Weights of a small masked image model: soap at rate 0.002.
Rows from block 4 of the encoder of a small masked image model, named by matrix and row number. Rows with one number within an expert belong to one neuron, the router's apart. Each number is 128 + 32 x the weight over its row's rms, rounded and kept within 0 to 255. All counts start at 0. Numbers have three digits each.
Before each expert's rows are labels from the 100 images, of 14976, where the router gives the expert most weight on average: "responds to" is what is common among them. Only what is clearly more common there than usual is listed. The data: retinal OCT scans (Kermany 2017). In brackets: how many of the 100.
# router: router (encoder.blocks.4.mlp.router.weight, 16x128, trained with AdamW), inputs 0-127
# up: expert up (encoder.blocks.4.mlp.up, 16x64x128), inputs 0-127
# down: expert down (encoder.blocks.4.mlp.down, 16x128x64, transposed), outputs 0-127

# expert 13
responds to: finding: diabetic macular edema (32)
router.13:094113060091162118133169070194096103135176145156149106156074110148120167159077166124029085174111127102170140148167102134093146116132124097139110118123060121142154217113158124064096096208133131091146111091154179153152108146118141116139082158087152082142102144123134125126115113162112100105124157085115115115177118161093132124106171181137136171107123105127132115121173136112157137177071
up.0:141090107136144104136112054076115113135135083094093075169065144075168164171113137144129126153060166138154138121186084108108153117116146090097171174119126078101164097056103114121133104135072138152099150134153085086148107149146166092153101117124198123143167133106130108141147194181105093142118121085104123113128114162229143148091106105169159156166095160112099103063128119136154116123144
down.0:137117187103101108134131137147124179095113122170111060137138133147106154083156113124112160108166152066158148176167145191106123163155146163100140122072125172156177095164129121141149121147133163159150194118120095132150056154136110110095164131137089059106091102164106074191127135112176135135074145160145112189147183134137161122090147124179190152086105126097172106162165106096084171081109
up.1:085118105131142166164181101148122124139154118133139190101105169192120113157167132094141099162122126172161141144064109160119107083139153152135133050112075153200103070098138126114073098087148140122080112142118126161088131116181104118111163129109111096150171167158101168134154128115158149151165100169209160139196111109158124090125144098086135150135134129195039119167114143146153066135153
down.1:098178139145136117105132132077125068078134124159181148082094128163097158190117105161137138137065098120175118114102127169078143130115136109166074175125179133127094130176095169080156124112130110157089090105109106151076169116085173142093149213078162117101105127169193146137099147169097130085105138153158112112140099153128122155122152141215099126151113149072156151131118125122175113059167
up.2:119130144097112149099162169083171119116148123156109154077153115135130160128114129128166110079162115153107136126139149114146112108120170080090122100151162166123131159174136094062154121088111105124176104109095137131112139155090103125175122039155087104079149196093161194091171079144097142119092133128069118047169113151179138123166051149069082150107067139131093141121148065150147105107126
down.2:146131122168143090136104099104136121198111097149128158150098143135198203151110078155024043084139115147097162108150173135168169129085127114106181109150137094123062147117130126183141188138112146117092169085140148129133146062100145075079129145154144076179161142138079127147106106114117124158134094058105126118157096134129143157133152123121145144148150174156126138111101070085115101133086
up.3:164141154114131141125194138186139110117066117076141145123187124138099079121161103136128154147103134138125150115098153080135139114101063104136107089149097155141219097097114137138136101118177142112136172125139162158095105140079105107124173095100166107131128128177124057080098133125126183045141140144167111121119067118089090121111070115109133149136084085151081162142061134182127171204101
down.3:131169134135099101082129111133056063124118133112096169144083178164119127043085127145185122169128127150092049154183185185123174183156180109139144172128187101105096097100121144151117134110137180149091091154090117108122123180130124126109109115162118123137034137089143108146171105112117126154097186165118112171120075111157112128132102099164125129139167171121132095133141177150172100135135
up.4:047084166113116179094171074172142129168100128140103137145139142138149101160133175075147077172158137141120176151130153070132087112073081090136110120140141130125149159111073144148183182078142124151101097121109121118113121115103127144157084172092179156142078147154144193125176137173095126132115113139110132130099154229130135100082121121141120094122139085120126142122100127183075049099177
down.4:148119135114161152125134131048141162157158149168129141131117112158127146135077100179088081150164084127124119143175160153119154119107171136076113125058087087120147126116104116083130148163101149091153119090076117128105121171113089108110147130092158106103164118095191156180178132206128169115111142186055122168141070168162066074146135164110097092134161147165131116128152093208114085100132
up.5:124111108131089166143131139131150158166125131111071135160136139094103148127153197144197188158109129148102132161089121063153174205117116136103167146097107125109171128135100095131190155073126159148133134124145143196138098156108105106188158176120087150099125102154156181098131159181120123150064188137187119098090086151137126125136137138055131111073181131078068147085131164159101134105142
down.5:091148141087062179079126111129052106128148118138107134115162175140092112174140161137115156132090086091126114162225150097153137091085147094151147068067112127118121158099093111095172152128105106189154087160130133091123138109069127136136136109044134122134123159128151177154135136143149130175069196112111098180140124133107096144092145159101113082153123154131112158118168159139134062060105
up.6:125129156141105163113114204154137087125136115111089132101125156130106154172152162098130153135119113106093158133142135150175113171114162157160135071097146208165122161086157086127142100095084073097142130165096149106150109109142090159154099055040079054122154106108140138125136113113118166141110117106160074145131106119136119108171146197075088140118140153163131198189151127136080208094140
down.6:119134148096181091128109131128117088146088141140094135074149136181151195145111165177115071153131118115141109123202102077140123130079161173101156166100112123103098114127139091060105160150094134098128188086119186130155076172123108198152143090170153087135168088121056104105177191143136123123087160121100103109087111135104177144113122154139157143130113164070138098080118182128089152168131
up.7:124135139137104103136171157155141139069186079134107107101122138124120103208133164173127119197169123178189102106152155188117180124081143135154104165183215180131153132145133098143128061124113102169120103130182122104077094126115150106107190116124124143118105138112160101201113107125135119121116140182164157086065157091152139139171161079113106154102128088089160149178132129077103118114145
down.7:194171099130094090140081143139108144126123165161179124107174150131116113092102082166115098095127151136140103155070078150140080103112135126167099112192143118127178159115124061082137154064143153172156144137154087122111085188121145071090109104135133102120096071148105083112097119131122074160142147127190072078163135117146076091108118177149054118124144143121166129113113086201141091154142
up.8:139092181148106122122086148123096150128100132102149188147170217061100178130162148079130127175170081106126109126155149125145087145138051185172113162126186090141107127161161088184104073113140128112146145126152169219121109119080117119072107119136154161141098102092129143133108062151135121132097102104096103152166169107082061111114099102119111122157165113127117108127166134159086179121107
down.8:149152154159111111180091126136166163132170106139090086129152120110121130122088116157153115129106060146126136130045128157073131193102213189114138106157144156146153123123202140078163071180123070124156090082119131105144147153061098121103194123134150170089155125089126143133122097162175079060105057126129116178143149158151167148089153111134169152105098144135125127091139121157111123154136
up.9:091117139102070147219144115171079119150162139125122094114086130143153115154147120139137097147131159118151138078166138121156168090100109129134134153114170102149092138076106127200077086076143141142100095066099098129109193163160096149060159156132147124190124151121112159082094129140156136130167072084152130154138069132115096121105145121138113138152092198104186084136176128124180208123105
down.9:165079090038078165132167126108107069133147094173078141208142111153102136137131096096109097153095135140102104179102162097142144120108130167086090145091102163156097080131131152175153150128137138161164140085138172161151062141095106133087121180141188140089059185139085097124109107139143154085054151105135127103169131137072082082119138136134152156124069158158156113148149127117134112120132
up.10:099148097084112167120095139100088106149111161098146182158054109101125152149093151168191136138152175130121161149155114107168143157100137157094106157108126051125137130116120109126143099131093079128112140131162179110187069157118102119109096096133179110116100095174071179171131140105146142119156114091076159064142114186163108082139146123181066110106132183125121202140103050162150103113128
down.10:122111203140166138145191136088097135141126135136137124163091121123094185145101166107128097061157127162107089146057122133151071088152103048142183112118144126101118154219132118162110177143136148180125118124094111145086090100132125112115106155186168110087088084114129184111115154150174185098106121172127153126134136172149166153143039141091110137113166157109151106072124130116126145073139
up.11:097106149135078086089121141101174111134095120164106103139151149087113170081162159038161143088142130092130190050093125132132131178130121089116078126169140064161131108110136093183134120110166151124140122131150109074086108117141152160202199150157130106146193125091072164174128121095143092164092129129118064078091103147188131068114153130131163136120106093109123121171130105121115106133096
down.11:121107103132116113119129112109219122090143075127112103143122129147079132093147159084106191182102093134144154140078052116120155119160147054137107165107127075086129148159143130148161065156137176081131168180131109121109114150149094141119127167084070120092073200093100100120089104145166087178101191146126085187115109162145146116156108090161127108125092155141127119152096116138187165130097
up.12:145181163186103136106138169134128155080130099126174144080110126157175111092124116152163121128090076142114158028106147090118200129091124143112082142103074130126155123164154152087093133119156125136085152171203087170109092145092124073102178132157173083154119119132200079167123076185112125076153174111130142135130105140106108151140096087174103147150138141164120109164159167098106147132159
down.12:158123060107099081125145123114147158156132132112104122126102157114166142158154115152105175121139150207175100143152134111091131141142168141079089090177091094088177108124135114103223118053096142128090103162166129074117165130117101143106111110120122173153130115147148105084078157093155066095122061125166089140171152134158108148142100109116136098119150115075097092158070155118204116201146
up.13:141165160106151146132140153091085121155151112139081153107061189095112101138114097037176117122117086144099145146144110133113119108113122109108163122158151160128180127082170156119116146107091179160137069161145115150070175177104163097121171152090115129154170154108106172122152086077146181086084151097157163104113095154113132127090108089150114050125137104114096066188151106093158169065140
down.13:167132155165114130115150156143138100119168151186157089067098073161175145094129096139146150114179140126109106094119082128155086105151179124083142085130180137187139123152130149066104138130124118106118167107040092101104114116143081157129046115192131128145100143105144147136050134208191132122134201160155140077147123086146174109108163101101074101090112129145154116130149117120165122125111
up.14:107139094144107163073101096128099136096119116163107121105098169082173148125109141113150049106129125093110142178137137133093163052130170104134148084141125112176151108128149104140128102067089146134147095154159145139163145156078123150143201162160131178125152146084104206133158171159112174153148135151158136086155123047168082153153174095160138151024139117121097122144167155129078146120165
down.14:117163129101124134150139101114095190175127161125111052101159187104117181180164110143088030066186157145141155084160077139125098112132143072097161113129106097175125151137121100154153146161162145118156078119079119141161150157140090128106078079091112106111112144145162101189103115141109139116106160133122100128121094110085151104136079134150202146140132108124166094113033099151138169098134
up.15:067161082146142151141093074113104183145138163108085184080125102166176116141134108168122125081113125127146202095112136079173125119172140172152153119115071154160100137165089123148184201080156134140110148099125119167163131072069112124184106134064137091230164120130135114160163139111114140083131175128107119125142138131127143162154161123098122074102162118135162085170115077136109127120163
down.15:129083103131103150137117116045128123140127097122187175117107116140119183102146183075128174103176148095130126138212091125161121090118133149103111115140158179166079082130079127115173073104100103176106166108108120094110174097099128119177115116136152188080155130190127156203120140126120112147140082130110149067074109078154139145121099127106060100101189104086097143144088156116143116153144
up.16:086114162175153131114101141149174144161074143158156101109114161095141101123161099092132110072087104184065093130156119088149131135100055091128073118107118128059143121139184147157123142137109134136116128163164117148187143130145117087127057187048102112163188145104175089099160171109070120123159105117094141103162201140126103139116172097086127149125108094104181163093138161149087149129113
down.16:158092116122103173115125092178084122080179128146138129181136166109167090121171121103112104096131096096094167153092144109154126160175140167177148123181139099116102129124140138139113087147084144109156106075109184082150143082134112158074140133141158125128146041151216123217103080124104119176161146131113080138156150093074062135089126107148126140142176122108108145138112211130120111144085

# expert 6
responds to: finding: choroidal neovascularization (59)
router.6:128151161092168133113120191111126121042098102120182095145119070145071123105158091151049113118095154108102153115147150109121120096112111151096131134132120100131075185133193133099194158155124110132184158112156110167138147170114123025132065146122115084131119169127137153087148155130132120134115085121078121106157145123161082094177215122089157144164098144114155101126152109177156153147155
up.0:115139143165176110132157115133166176098128099117122096079129131160183112151113169183144097142203178106083179115091092128109163112107091131138105064144116169155153133121136063096114102089110074156147075110171131062204126146137090108159140144097170110116149129118117126138187157113071115105114144158140129161120109077083184158120120120073148163131082173045128079106093107119139108115098
down.0:072126084123165151140117109105129107126116114111064121094153128131130093105128131114092144087135130209129110173139135111083120065088125081085217135145161085145094162110142128096162172108148172169167148123097123148133110179127092130158105104149123082127106086150057154092066115027163103168108130155136103203132103192123146154173139156089105161151136144146120117085143131096169091110146
up.1:159138100142151163067108122114151127114113115128195158143113107169158088104097095139073048115161110183142107186192126136099125167131112127108164150115133086132100135112160041090165168086083035166147096126110054095132123078159107169186084114122103170171112127150116153118139146136120092087083118089098126098094175103145148113122074121153143147115143117121156120141142180113180123143150
down.1:199081126183088132092100185147112088112133111159175119169118100158154107164160098137102124118175138156129110024129093140184168166166138122085105128122124101108176129171075102147109090094161144155107103121153095154092156143160087183142105058099117153100095130136090113148122138141127141118083106107108130125090155143167093104154185092108106129084152172075153126153107110108166031142140
up.2:133115139128161101158099136162155138134109136123105107085138108101113166137086122111104123150134154103075202105109119077144084134152136146115071121105180111092189160176115163074092145091088168137145107114101115137074025134146177146176143136094167114113105118169091093117134149172081128168124098107145058101090096194117098125076148154132136116108153152196134079186111141115103071144083
down.2:162159107080121096112158068091173091128131099053135096169111113148078077108066175137121058141095119171154179142070161086124164172149165102109181107111085171161172126106135106118148107080104129110165155118098175094115166120160119153075133123131126130156139179041108116104139156142102115126091106113118153144155158178177144129119126094087103171157129108131164165124185148150171117171156
up.3:111159184151118136124136126129082051139143155129152185165120124087144175106150168108141143081146142091098148143133079143165210110084130138144091206166159198104158086118181140096115092110128077133118147168088215172145170120153126071144071114080115116083086142134129146111138112199123132129113160089096139156134141113133101080105106114078143107130172111113159104114088140132092089088137
down.3:087100165108156150158159135080160164160162156165130119160181147155079159098127153073147088114139091083120100100138151098140150140128125176137185111101109143193080089172119125151104155151126110117094111096084161143160135173105149146141161087192138052124171147120125074087130121175097082049099108104152064152140083156137058134124116102121113173109091145123102110062143090118099095152153
up.4:159112132088128137121181077168137136147132101153106144093129173167154147171130126126124170168152153105125153124127158136171151102104123143094091182141154149150165123127030184092102099146103096160106137140092132112165115154146123191052166099101113133178093104140138136138183099183134157166146121148156186133099099051163116127110096150081100152129081096135157156040146077145075137142184
down.4:135160149118140134083118099123076101128177135102078146103112132131120130120155104071119078033158073111087151154113148135112099117158107107095108154180126111134162124146106142120153178157132101149145064117139122139125122137141131117146089141137178085133080142087125064076157098091142101131141146119119160149221190184035135143099094176086105084166143079069108097128148139107187118110115
up.5:096067114092134182170158142158138119155169120186102127175141082120079112146155152071150143092144104128176144116161081145147096116132106128147113175137161123173176098121166135054162072072114077112114136055092100070104121110032173119125091065140157132145104099112137098121143119079155152128162137097133156099100173125127121117108103139123078133214145164174119107137125122154124134126086
down.5:138085122121107078021094167132135098142128170090089099145118148126108202141106104171159053089218125148122185075093130148108051088052168100131083106099121160147073084143115155108162126110134134086102125105094151124113119123165131123118116082135181108147142147116119111141121165119148135148133160158152120161124133166153106091132136112169130122162142160109168111142084096111054162172130
up.6:171152105085136103076137161075086160141112179131088132137143089111142111154164137074084153175083118163134176132059120028161145162105137164129134190131167160068175160089120132101117065165096122114132146099120123103099166169135091188152137165148075171158153101170129108119104188108200149106161144155162122086120117135112104128183138152128091105121113128159103111136122120140066111116140
down.6:151140149133124127127054058171077201121140108134138168076112143171050124077097136145121138112120073127170165114163128100136152146108125055145104122087115138093133120097169121145140114118122160092143174107093166170090161099087129153130113151137084083177037155156133111137179104164150092093113169095127109100097172087077152151079100195115137142128110168115148142109121120092119178137166
up.7:093130127134056149093174143149155105131057104082111123097075179063152196182095131163169167144098145141144088119161140160135130166127106131187167150078125111133168118142121123120131136121127183131100142206103105141105133174168159098119085134148126094128155118159194146129106123100128168153068095070108122081110147096113136065110095192134130153098140166090122133121072108129129118130209
down.7:074117151074128126109153076158078110141150127146172098137132153165139092136129082147097123165141057114131115126104068113088130092087127135111172160153148153133164117072096115133089144113190168121142194158181185123195090152057188155123130108165184102132098137057130113112115202070131123120163120107140133137144081110103128106082119105138128074107088130159117143117134182084113183111132
up.8:175138094108125107153144116146066078140110129112124133116164137153171116117174117110058123092086108141097123111117135165120114094138124122166131163140090125192213172092090052065146132092128066143144127174107149075175140146175131060145060199112083189189116078126137135136133118121131137136110153165108103078105171101106141116083088191135109090153133095115144149115134107115121136166119
down.8:104063136124173088077125126155149100122103164151129146067156093098197133169168151129080110143110104218110134121128141082151143106100173164107133098184094124078040165144139131104071131077152144113145139080161126168100151079107141150144157162125144140118145128118107140147126141126130173113155138161090163157094054096091114127148181173181172145072109113160121108127108127144098104150056
up.9:132178103167042188107096107108061108119060134105103097132130102138082105093140078103095162123183141153115104138132153195101196147127134141077129149151080083107088147128144088122036137135133109178111128155111146141158124153120124139143150056119162192119114146176129157117114162118093096137145118116112207094075116051153133174094144108132149109119082113120125143155134149083157112145118
down.9:179140093128127108157067141120093104155107132152095156155069076143139077127138112127117117084096096132125086097168131097203169108108092141142182103167129143183068182107171106149080125137124060124142112138194103077171171097145118173121148108086122103158041105080112171070105097112152116170108125181132146071080143147140123167128184143158125130105142146109110080137125141154153106112144
up.10:105107131109044138132133123176086158139162166134137124104073151095091092146096096109140122141169125172181131119096151108145116154136159034184117135130125156136125116147141167148133119134168103141116129128151202105184093092093112140157138102173082098123120165160114173100127145143074172035139171089164118099108137104155124162110118116156187084141105172136132088050167157130097091186098
down.10:083183101173191150190132140162159124137139061141129161164185130098158139071130182141105091118141086179117163141158135140067124120156115178148156141146145116150138157101098143157183154178096133095138043130086103124158087092138151110105102081151167123148086193068118116083125157122193172153163132113143153147077119113141086163097157125145145140124164149137100090092111117165090126091170
up.11:115162117133141157105158147109160123148159178148158155126129155140149208120149135102117106147119209130093149178114146111133056081169158147141142104121177150091106104115140113082101142129137114089095115168152138142074112047163105102107111100129094166130085179154154106090143048149124143075104096163137112129181129102106079138050062125130111135132159115082181117110199190149091127116113
down.11:174128184097122134064104175138158189100114107091128110181159128139161129133135137100069100170106110099141165132097125116101107150141198134089188102142085136160160111182130122136086165185138153063131168133084119139075165149122118135059167098132146115108133155084100119147152075153149083143079134147072093120101105148176136167129123065181137125170114071092104099100176115153157175122151
up.12:100113145138070165134120152064085101148096149109094154140138144145115100197157162130118149144188092113152151167172165052152055123071115130154177137077132109169172119166105063099103117138145170147183195133121186153114144146118135168137191180161116141216103087148165124163197150157129166122113143124127129145133115157126101134091132150139111140136131111147155166148092091088121147082144
down.12:144209128134156175155140059063104133210084185110134159066151123073147100106122097104155138130137126160105158127149125119116076167103119082134181125125133128120130169112105111129138097140068086136133147161130164121137127135097125148080087161139153117129197137165111120148126231180135112109205144067086156132153090144139133137117098163086112116124152183163145154127113093148085107089167
up.13:088144156127077180064108146123154167138136100115091144172166136068176132190129117154148126163150139153057128149076145159122124147149126158086089151153111109069130121099190151071116137105137156135134123164111175174125146108109195156114121192119099115093093141134168152075103115084137154128149061137079145168109160118188141183090099132130195072122137194108138141089149160158146117148107
down.13:185134136118118164118109122188065161095133151120116071085100187091108113149117123109109122148120110115123130112096109153092104150167118185068130095162179183140132148159160113128105119124131118101141134159196101123161150081111080032104096112088080107053116103097144158127123128174164140179060141130090157127177163120068185124144151129093168135090132078127132088152146074145163138156109
up.14:145149142112063137092134112159141143121178070175116126121140113133146143152142104065123140121117093157139205069180107138180145172108147219141134136112171143149076143180117128131198130173122155152140104126172124130102113163105138143171164145119150148153166083158157079197051095096113114118107123070142139065097176127170113098165130156120108129098128128057176137117076128137154142158147
down.14:111103141133104156077128186114136125072112097125121225145069101108147079121166155138148124077120180106122080126138138174139145102168143086118127177109135117193174151152169125114123089131083159112109140125118098168147169113145100147130097072077063107116091101122113138169107140118077157119091169169144144123095122078127158148157163136156115185045139148140116145141039081142122156162081
up.15:126152143098083144156071096103085119137119100125106150203087167110131127077143129121116145143128089174134113127147080127112107101152129074130157111073174143146113078147160141142109148105184197151143093129178097130136154056143141105028144177151145131106124126086151158143119133102104208154102118128089138186163147160165156096104144066065135152127088097084135178168142156124161088090117
down.15:177165137099208111100084115117088173121148159137091098181122081138152141146058134123118091161186101118106155122179178127122144155158112157108143133094146105099135119145140099202119154115080102115169134143143092157093127124126106113109157153137148137156074040105111102077129177081151133126171105103094125095105188112098111130117142142087134080186091070059097157101085132119155107089077
up.16:061119129145117147121179082159054097135131072118156138093116165143140109197150164123147093166135129137073137131182085063130107155106124106121125100098192109120133161105105142114125119127097099140137129132167139119136110122108081123161166107151104175149220095141156136140079120089139109146153033136107116167137142166123084160163162169185157075115110182149092194118153139084170152115084
down.16:122207170071146064094146123122204092140148107087083084137133158120143189105142109147199172118130149109105126111128150141078137127110096111112098070100055063084137094157119101130118151119127119161109154127117093160120138086140129147121062160111131098098152124202203124190124130174141142171181164136093116097114126163153127145117089134198102152166120064145122126122138161115110119113112

# expert 12
responds to: finding: diabetic macular edema (35)
router.12:111152093184105057157089105183111115133111124152116167157126118101185116161071110147150116117154079118197083143122123112107136102109124121134148085113102162131134145133089028129162089147117177175147117078146094163095169089109108134084132130098116113106121116135182132171169085107148109095112163191157130149173185111147187240107160106142114156166083141128126135115146131120092129103159
up.0:171180150139118118174177145166099123091115173083150143149124098191130133103075108052114144112131155139107146125172132144115141174093127195166170134077144074164054110145124149065093159121120133141122112140131163150169158125157117143113144108131090135153140096073113100118196138095118086175103141153138129111143174109113094166043106147174179134110149205133160111142149179061133098144136
down.0:146152110139136105100112184161132153164108085128089081149041114100098129169166068107144122130151145065127126152127088135158128189147104140053072119121122172108156122133160144123139118139153141135152116100101124051152156092074111083112089082128080145131122129179185114140149100113140094058113155166106145139067116144105138158075134036137106166109148114161166116111195136157146099174135
up.1:139150126115135132079128127179114111083124118132147156095122095111095087129071143110080125165168136156124121179107141091131145115102115088123128098077156177125140131238087154157080123079154075161082070183115149122186177128149143094109150162115128141137114118124144154147136107022095206134160136126127123156169155130147104107077124192156185116131122135118113140113142180128171077148078
down.1:152188089130106110101103159130105142120175103142171114117148131124101113086088152152187178107067105100195089129154125136143186132152098180098165166159104090147140114118157090121046160086098122154158168134120167098144157166104098070148095105123140124105192118164129146125119138117150088083128146182154125159086130132118099114152117110165157131094151191088224125082064153153100152134168
up.2:174100153090097149166104100107105076095079199103099118183180110106127145093147137108161117186121137099126102148172100197140147102098145121103148122090132189134143099113175127145133130138148112099116154118082127123129152169174153129133111104081096157151089143081162144091076117126085112113124100187168128153168133162131085070111163127118122128033144146055187150155092057163094140099138
down.2:177188053170119133143121126162115067081136157129171084149136143133103102179085129146127111136181093102098122155164131151157115165105090155153102084092105108122174168110116118175085093147114118202126138100122145119165145113138152131050103099095121126121114157132104164103170203130105077185168065099092128111130194098159154153087107087139162107107125180130175105165132160121164089149163
up.3:133181117148147114120112187177119130163137113113143127092079124147105149180104105097116148186171088095156150089160082148135115175142153187108144106130139182087121075116106193144157190101121133134119144149142142165099130174110085088093103106064169169153118120132061104180167217116172129138120183136102099139138132132103150131105123063143080142124103085092097124139093188131109176072123
down.3:174183128126111154140128146124157119123103119164076171165175082167144164141118161145114139153070106085112114154081123094144104095078165136124153130079127115184094149148129133107169067137039126163139125114114070130124144123141148182086187110125094131194141162150134077162122119137147083147132108102144085180208145104079181125156125127118132141124046050134169163142075126121141144145138
up.4:086166124156102147148142168082094112141113165137113099148204132110125184097048125142179115103138122122110169112072137104135115113136114113136081136117143071145097036165139130143108161155150095123158062177148101112165127121120129138209109124090038125109129225083138119144169132155173168130144141157140140099147097122124098141140102191130149104131146139118168177123158098117071088115160
down.4:191162150113130173138105134140130196155114117115122126117124130207142163102069101138176076104133119078106163181150136151151087143149116110199155160080080118178164125101145178149160117095086137105066119056146155175181128089118090088121136153103072123150142130107117178171142128101120125126174113161113152125118102124127132168093150069129119124108169124170095130192146098088142045098132
up.5:151157163110132095041164104224164140166182118144144117138134154129143151134141157102146110124118107139173114113101181028107156121129157137135159145152140108149095087117091147106110098117081122148140144094139086074165102112139174130155119137139097091137109123077125124077158125105131134102124222114143131122132140185142066090099160074093131085204182151149126125088112128099160160068159
down.5:119142138125177109108075127134159123105175084148109081165106133131131115117145082098129136158085132138116146075107097159101128172113169107163174178172136070127149138122141166135136133138198136126123067171165173177096115122075139150119152125137152128113125146055150118118146082159111090136094159043123110120132204040157128198139142154162137153130191196181143146103125084124089142123094
up.6:129167163137163153148092126151096116196114108126138118116120106134129130144130194154202137148127077148102127119158124149128113096138103117165162121170152149142112102116143165131084071110179150097095100105146108142177199115061156134148119108115127165139096088195082105125102150085117156162170130119174175124123094023134108101131092100053127156119126119098107204148069085182119182138119
down.6:138103108077087140090130151173095105063134133125112194118169130149086046169073138098137069065112116097130130112152119116162167126099140121141127150171100137169146120139141132160136131157145200162102092115083207153181151172156161111096157192141148061186107130136153109111090149128172134131099087109151127111134078161166083124144141107131127131082177109192159121151085102148153169145143
up.7:166130137140085125158149101105061077124141137117107138154174164060171148156159102142134147140110114112103142117134202127080172111110102155128103163117198148155150084126123174111126142101153143078127181151140098161156046119119118127118192145134123152108120066130142130125100150108092158065104126127190123136103097115142114173100138150166098103095128071079112154174037142177172071119177
down.7:148088099108137129099100105090094122102136133195172144207149175111114134129100133063047096124133108097125127150066179127139163118155115107159131137088105093136086045182035153062119123161138121104111140128117087138117114163130097135128166089141137116083115121134042077190115138198154139132125158126170087139085140146138104096169137132159155134106136169139132154102125119137088075116146
up.8:178090115098171130085160177136133138073110172121122133123191098200094141129171108134138075099165153098193121166073142080201154127155128155095112105127136074146141146157149141136150081097124105133124090155107123145109199090130110115177138167159088115155112131087142151126153067067125136098084117174117150119118051134099114172198099130102112120138155138191130092176174094104127111123134
down.8:130158112152103122156155126104181127135132096113116181137173078118080109022148125133153137023185105121141115166100128074149166138067104107119123087092154127128116123065155091117086135168119170114145121147088082200103101099161120121125128139166103134081141156133139151129083122082102125128109088159130139120109148126105145134172134115141204172135129134148167174169169098097134179048120
up.9:104131087157159155063119141185136108101143158105146114122125136185128125143057119069109162122172131160095098096139150140161113101176197119152096113139162047150110106154150083164089140095125198172095131109137104104146094086079124178088178076134149112129094170098135105196158116137094189091095170135101164121079163179101110109117100134139147135145103100108162161125124189117129177097133
down.9:075134130101138135151112116080104158166104164063206142111143106154153096085172173187083162106074054123099126132133123080187123156069107152098103153187136112178144170107145103160166081114142113149117103112143094117132172095116139078118101124140122127146103062112147101160155101147113185126123123099172136077121135080134152144167161065118078155132105154159140099074110137053120151106105
up.10:164122173137131161101129109107137104112110144084091134212120145105118141149136162173157141174122157126113124140152136142076104149168139163140105185121209135113216114127129131124144106183084112164149067078108069130138116103098167148133175105180146139167116101171169163139132166162188100120123068132128117077166073095134138120067120100088115175121142122109091132148049144160115092162177
down.10:108150114137102118147120094098109105130120158188132132166178141168170178093088102166109100129078146119073150120160154159091096133120152089042094052113171140166122099152141152174122144091156148121108123110132141115179119163176120160173091155082145098085082105141108056098151107014140123133114177134093122114118154086149163130132149134150144129127092163193109146135160110169154088083158
up.11:157063136146159101162146089191155103131150093144128150084158161095176103123118083189128102037153144178109147151122145075113145086095118149112198080102121123147146090124159068093146093095112170137143161133130164147147103135111114085084110177151158161139116042142129095139145122097067123178129133134149107154088133099123165148061166113124171130127194093081103102139086099113114153115100
down.11:179125047129143089135069129159160106127097156127141181128204113139145120139072153121148123083095141024161148108158121117110151097110150111107092201134164182117136108106102142102165119093168083087135107120120118143117125107124190113117124182147136081108104130111130106143102168155069125141085062126166083101150074112093163140071108142159125140158117103078123133069081088179122141155104
up.12:134120047175102147139112196150121161078105107077130107189130128143112119115156186177120122098076123096162130118109109123127122139146075126151083118105119131128163119133096089150178117113081149132127136085126075144097135103092126124108126149092059228125115140115146118168156164128152201143149108110162106148098102165149092094133099171114131161112119175128091141192109143094128079108016
down.12:178123150090128134107153076130138070146134193052085149175070095166114115150115081109155120178134142118119151153143151121213140100112116111133120102135063139098083178154113177174125089162174108133145123135122170071086129085061123174143129154148130134111225074130108102175119093149095085140130152152166115159142137151066142149086126141106172159152151113151096153113118086135104120151107
up.13:112140133103154159113142163122151124148175116121133101127141177140170136207103099182088187163121154130125113131115106132114112121216169060120130109084143156137121117133093164087123096093120097059168173147153217093179116082128189136128166096122058120082130101118137135087085114135124105155117146177117144115143208159098102131120145127083106081146136129132089134184121043128130152138151
down.13:099122117093098078100130126035096170169208152116087141092171153143147190158082101157090100179143135142106209087145126201109091166147121122157107130127146130141089115118119113150096149117105172129165133072174087146095105095163087143146179187089160117117175160134095144085098141108088113183099112142137114137152129097165143116094148133171107123131178145133101160068153083113133131089113
up.14:161078142131126177152165083080134154134123091124131162132140149167109170151154140112172088099156136132088145126172162110189089111125084124100084125111188096127116116157182060188153081168078124113113113103130159150095151086076100140160092190134128107164131154128180138097151095139109105083136189162083128133095173137153117187136135126177155143139106157079137054071119095187145096111100
down.14:139147153088130102180168138080131120104171152177136119187154151144066141074139151094114056088086167094167134110095131118175105124150141141127083145110099128134165164056133123119171114131103166100054122117146172133121137122101103112111109126082131109082120087122175205143142076168132139187111150084086123175143159148080061138095105118146091137091114182166077111138173119155110121099179
up.15:150149135100107138132101094157141123094105078163113185169121152154100107136104044121163155094037161147080138153075068199136120121141087119155136118162077150141142073161160112117096104184110128128138100144128107100183132198141194095131129063141140130113158109097144133146133164226153109141164116181132155114153153080143104124098101101072150129126125164167111122113150111111105083149093
down.15:153069159068142097103119130091121115147125102120072136129148157167056126127183124100155162133144108088198202111141186130136125142130077127101089065126180106189106118141109147132121142179197127036115120083126146139209114142065164078099096118125128132152134142121145118119110107131163112156147124161112147147128144116175080072084171108100152101109136085178108150111125124113102112183122
up.16:145148154134145150124144128134152165146155128196150116058101168126172119209158175168114164084111130102130098158181101133138143121133108133171129087124104187136111125130105183142174166091095124060120136151109103058120114133147128168094151139157093125135163120133169132148110087086127182100153103125158180011111066046116134113139100144117160142058153103136106173137129101128106127099134
down.16:138188147159191102104138090121118131139103124098141141186130136146109114159100112119168137135155158070091181072158158133103043165119144158095207159157115118126148159145115131166046164148116095156165110120104149130114159115150132113173137180165090069097097124131107144119095131084131097126120103136135176108136137184188178160083147085132180101117106139098093126168079197127067158127150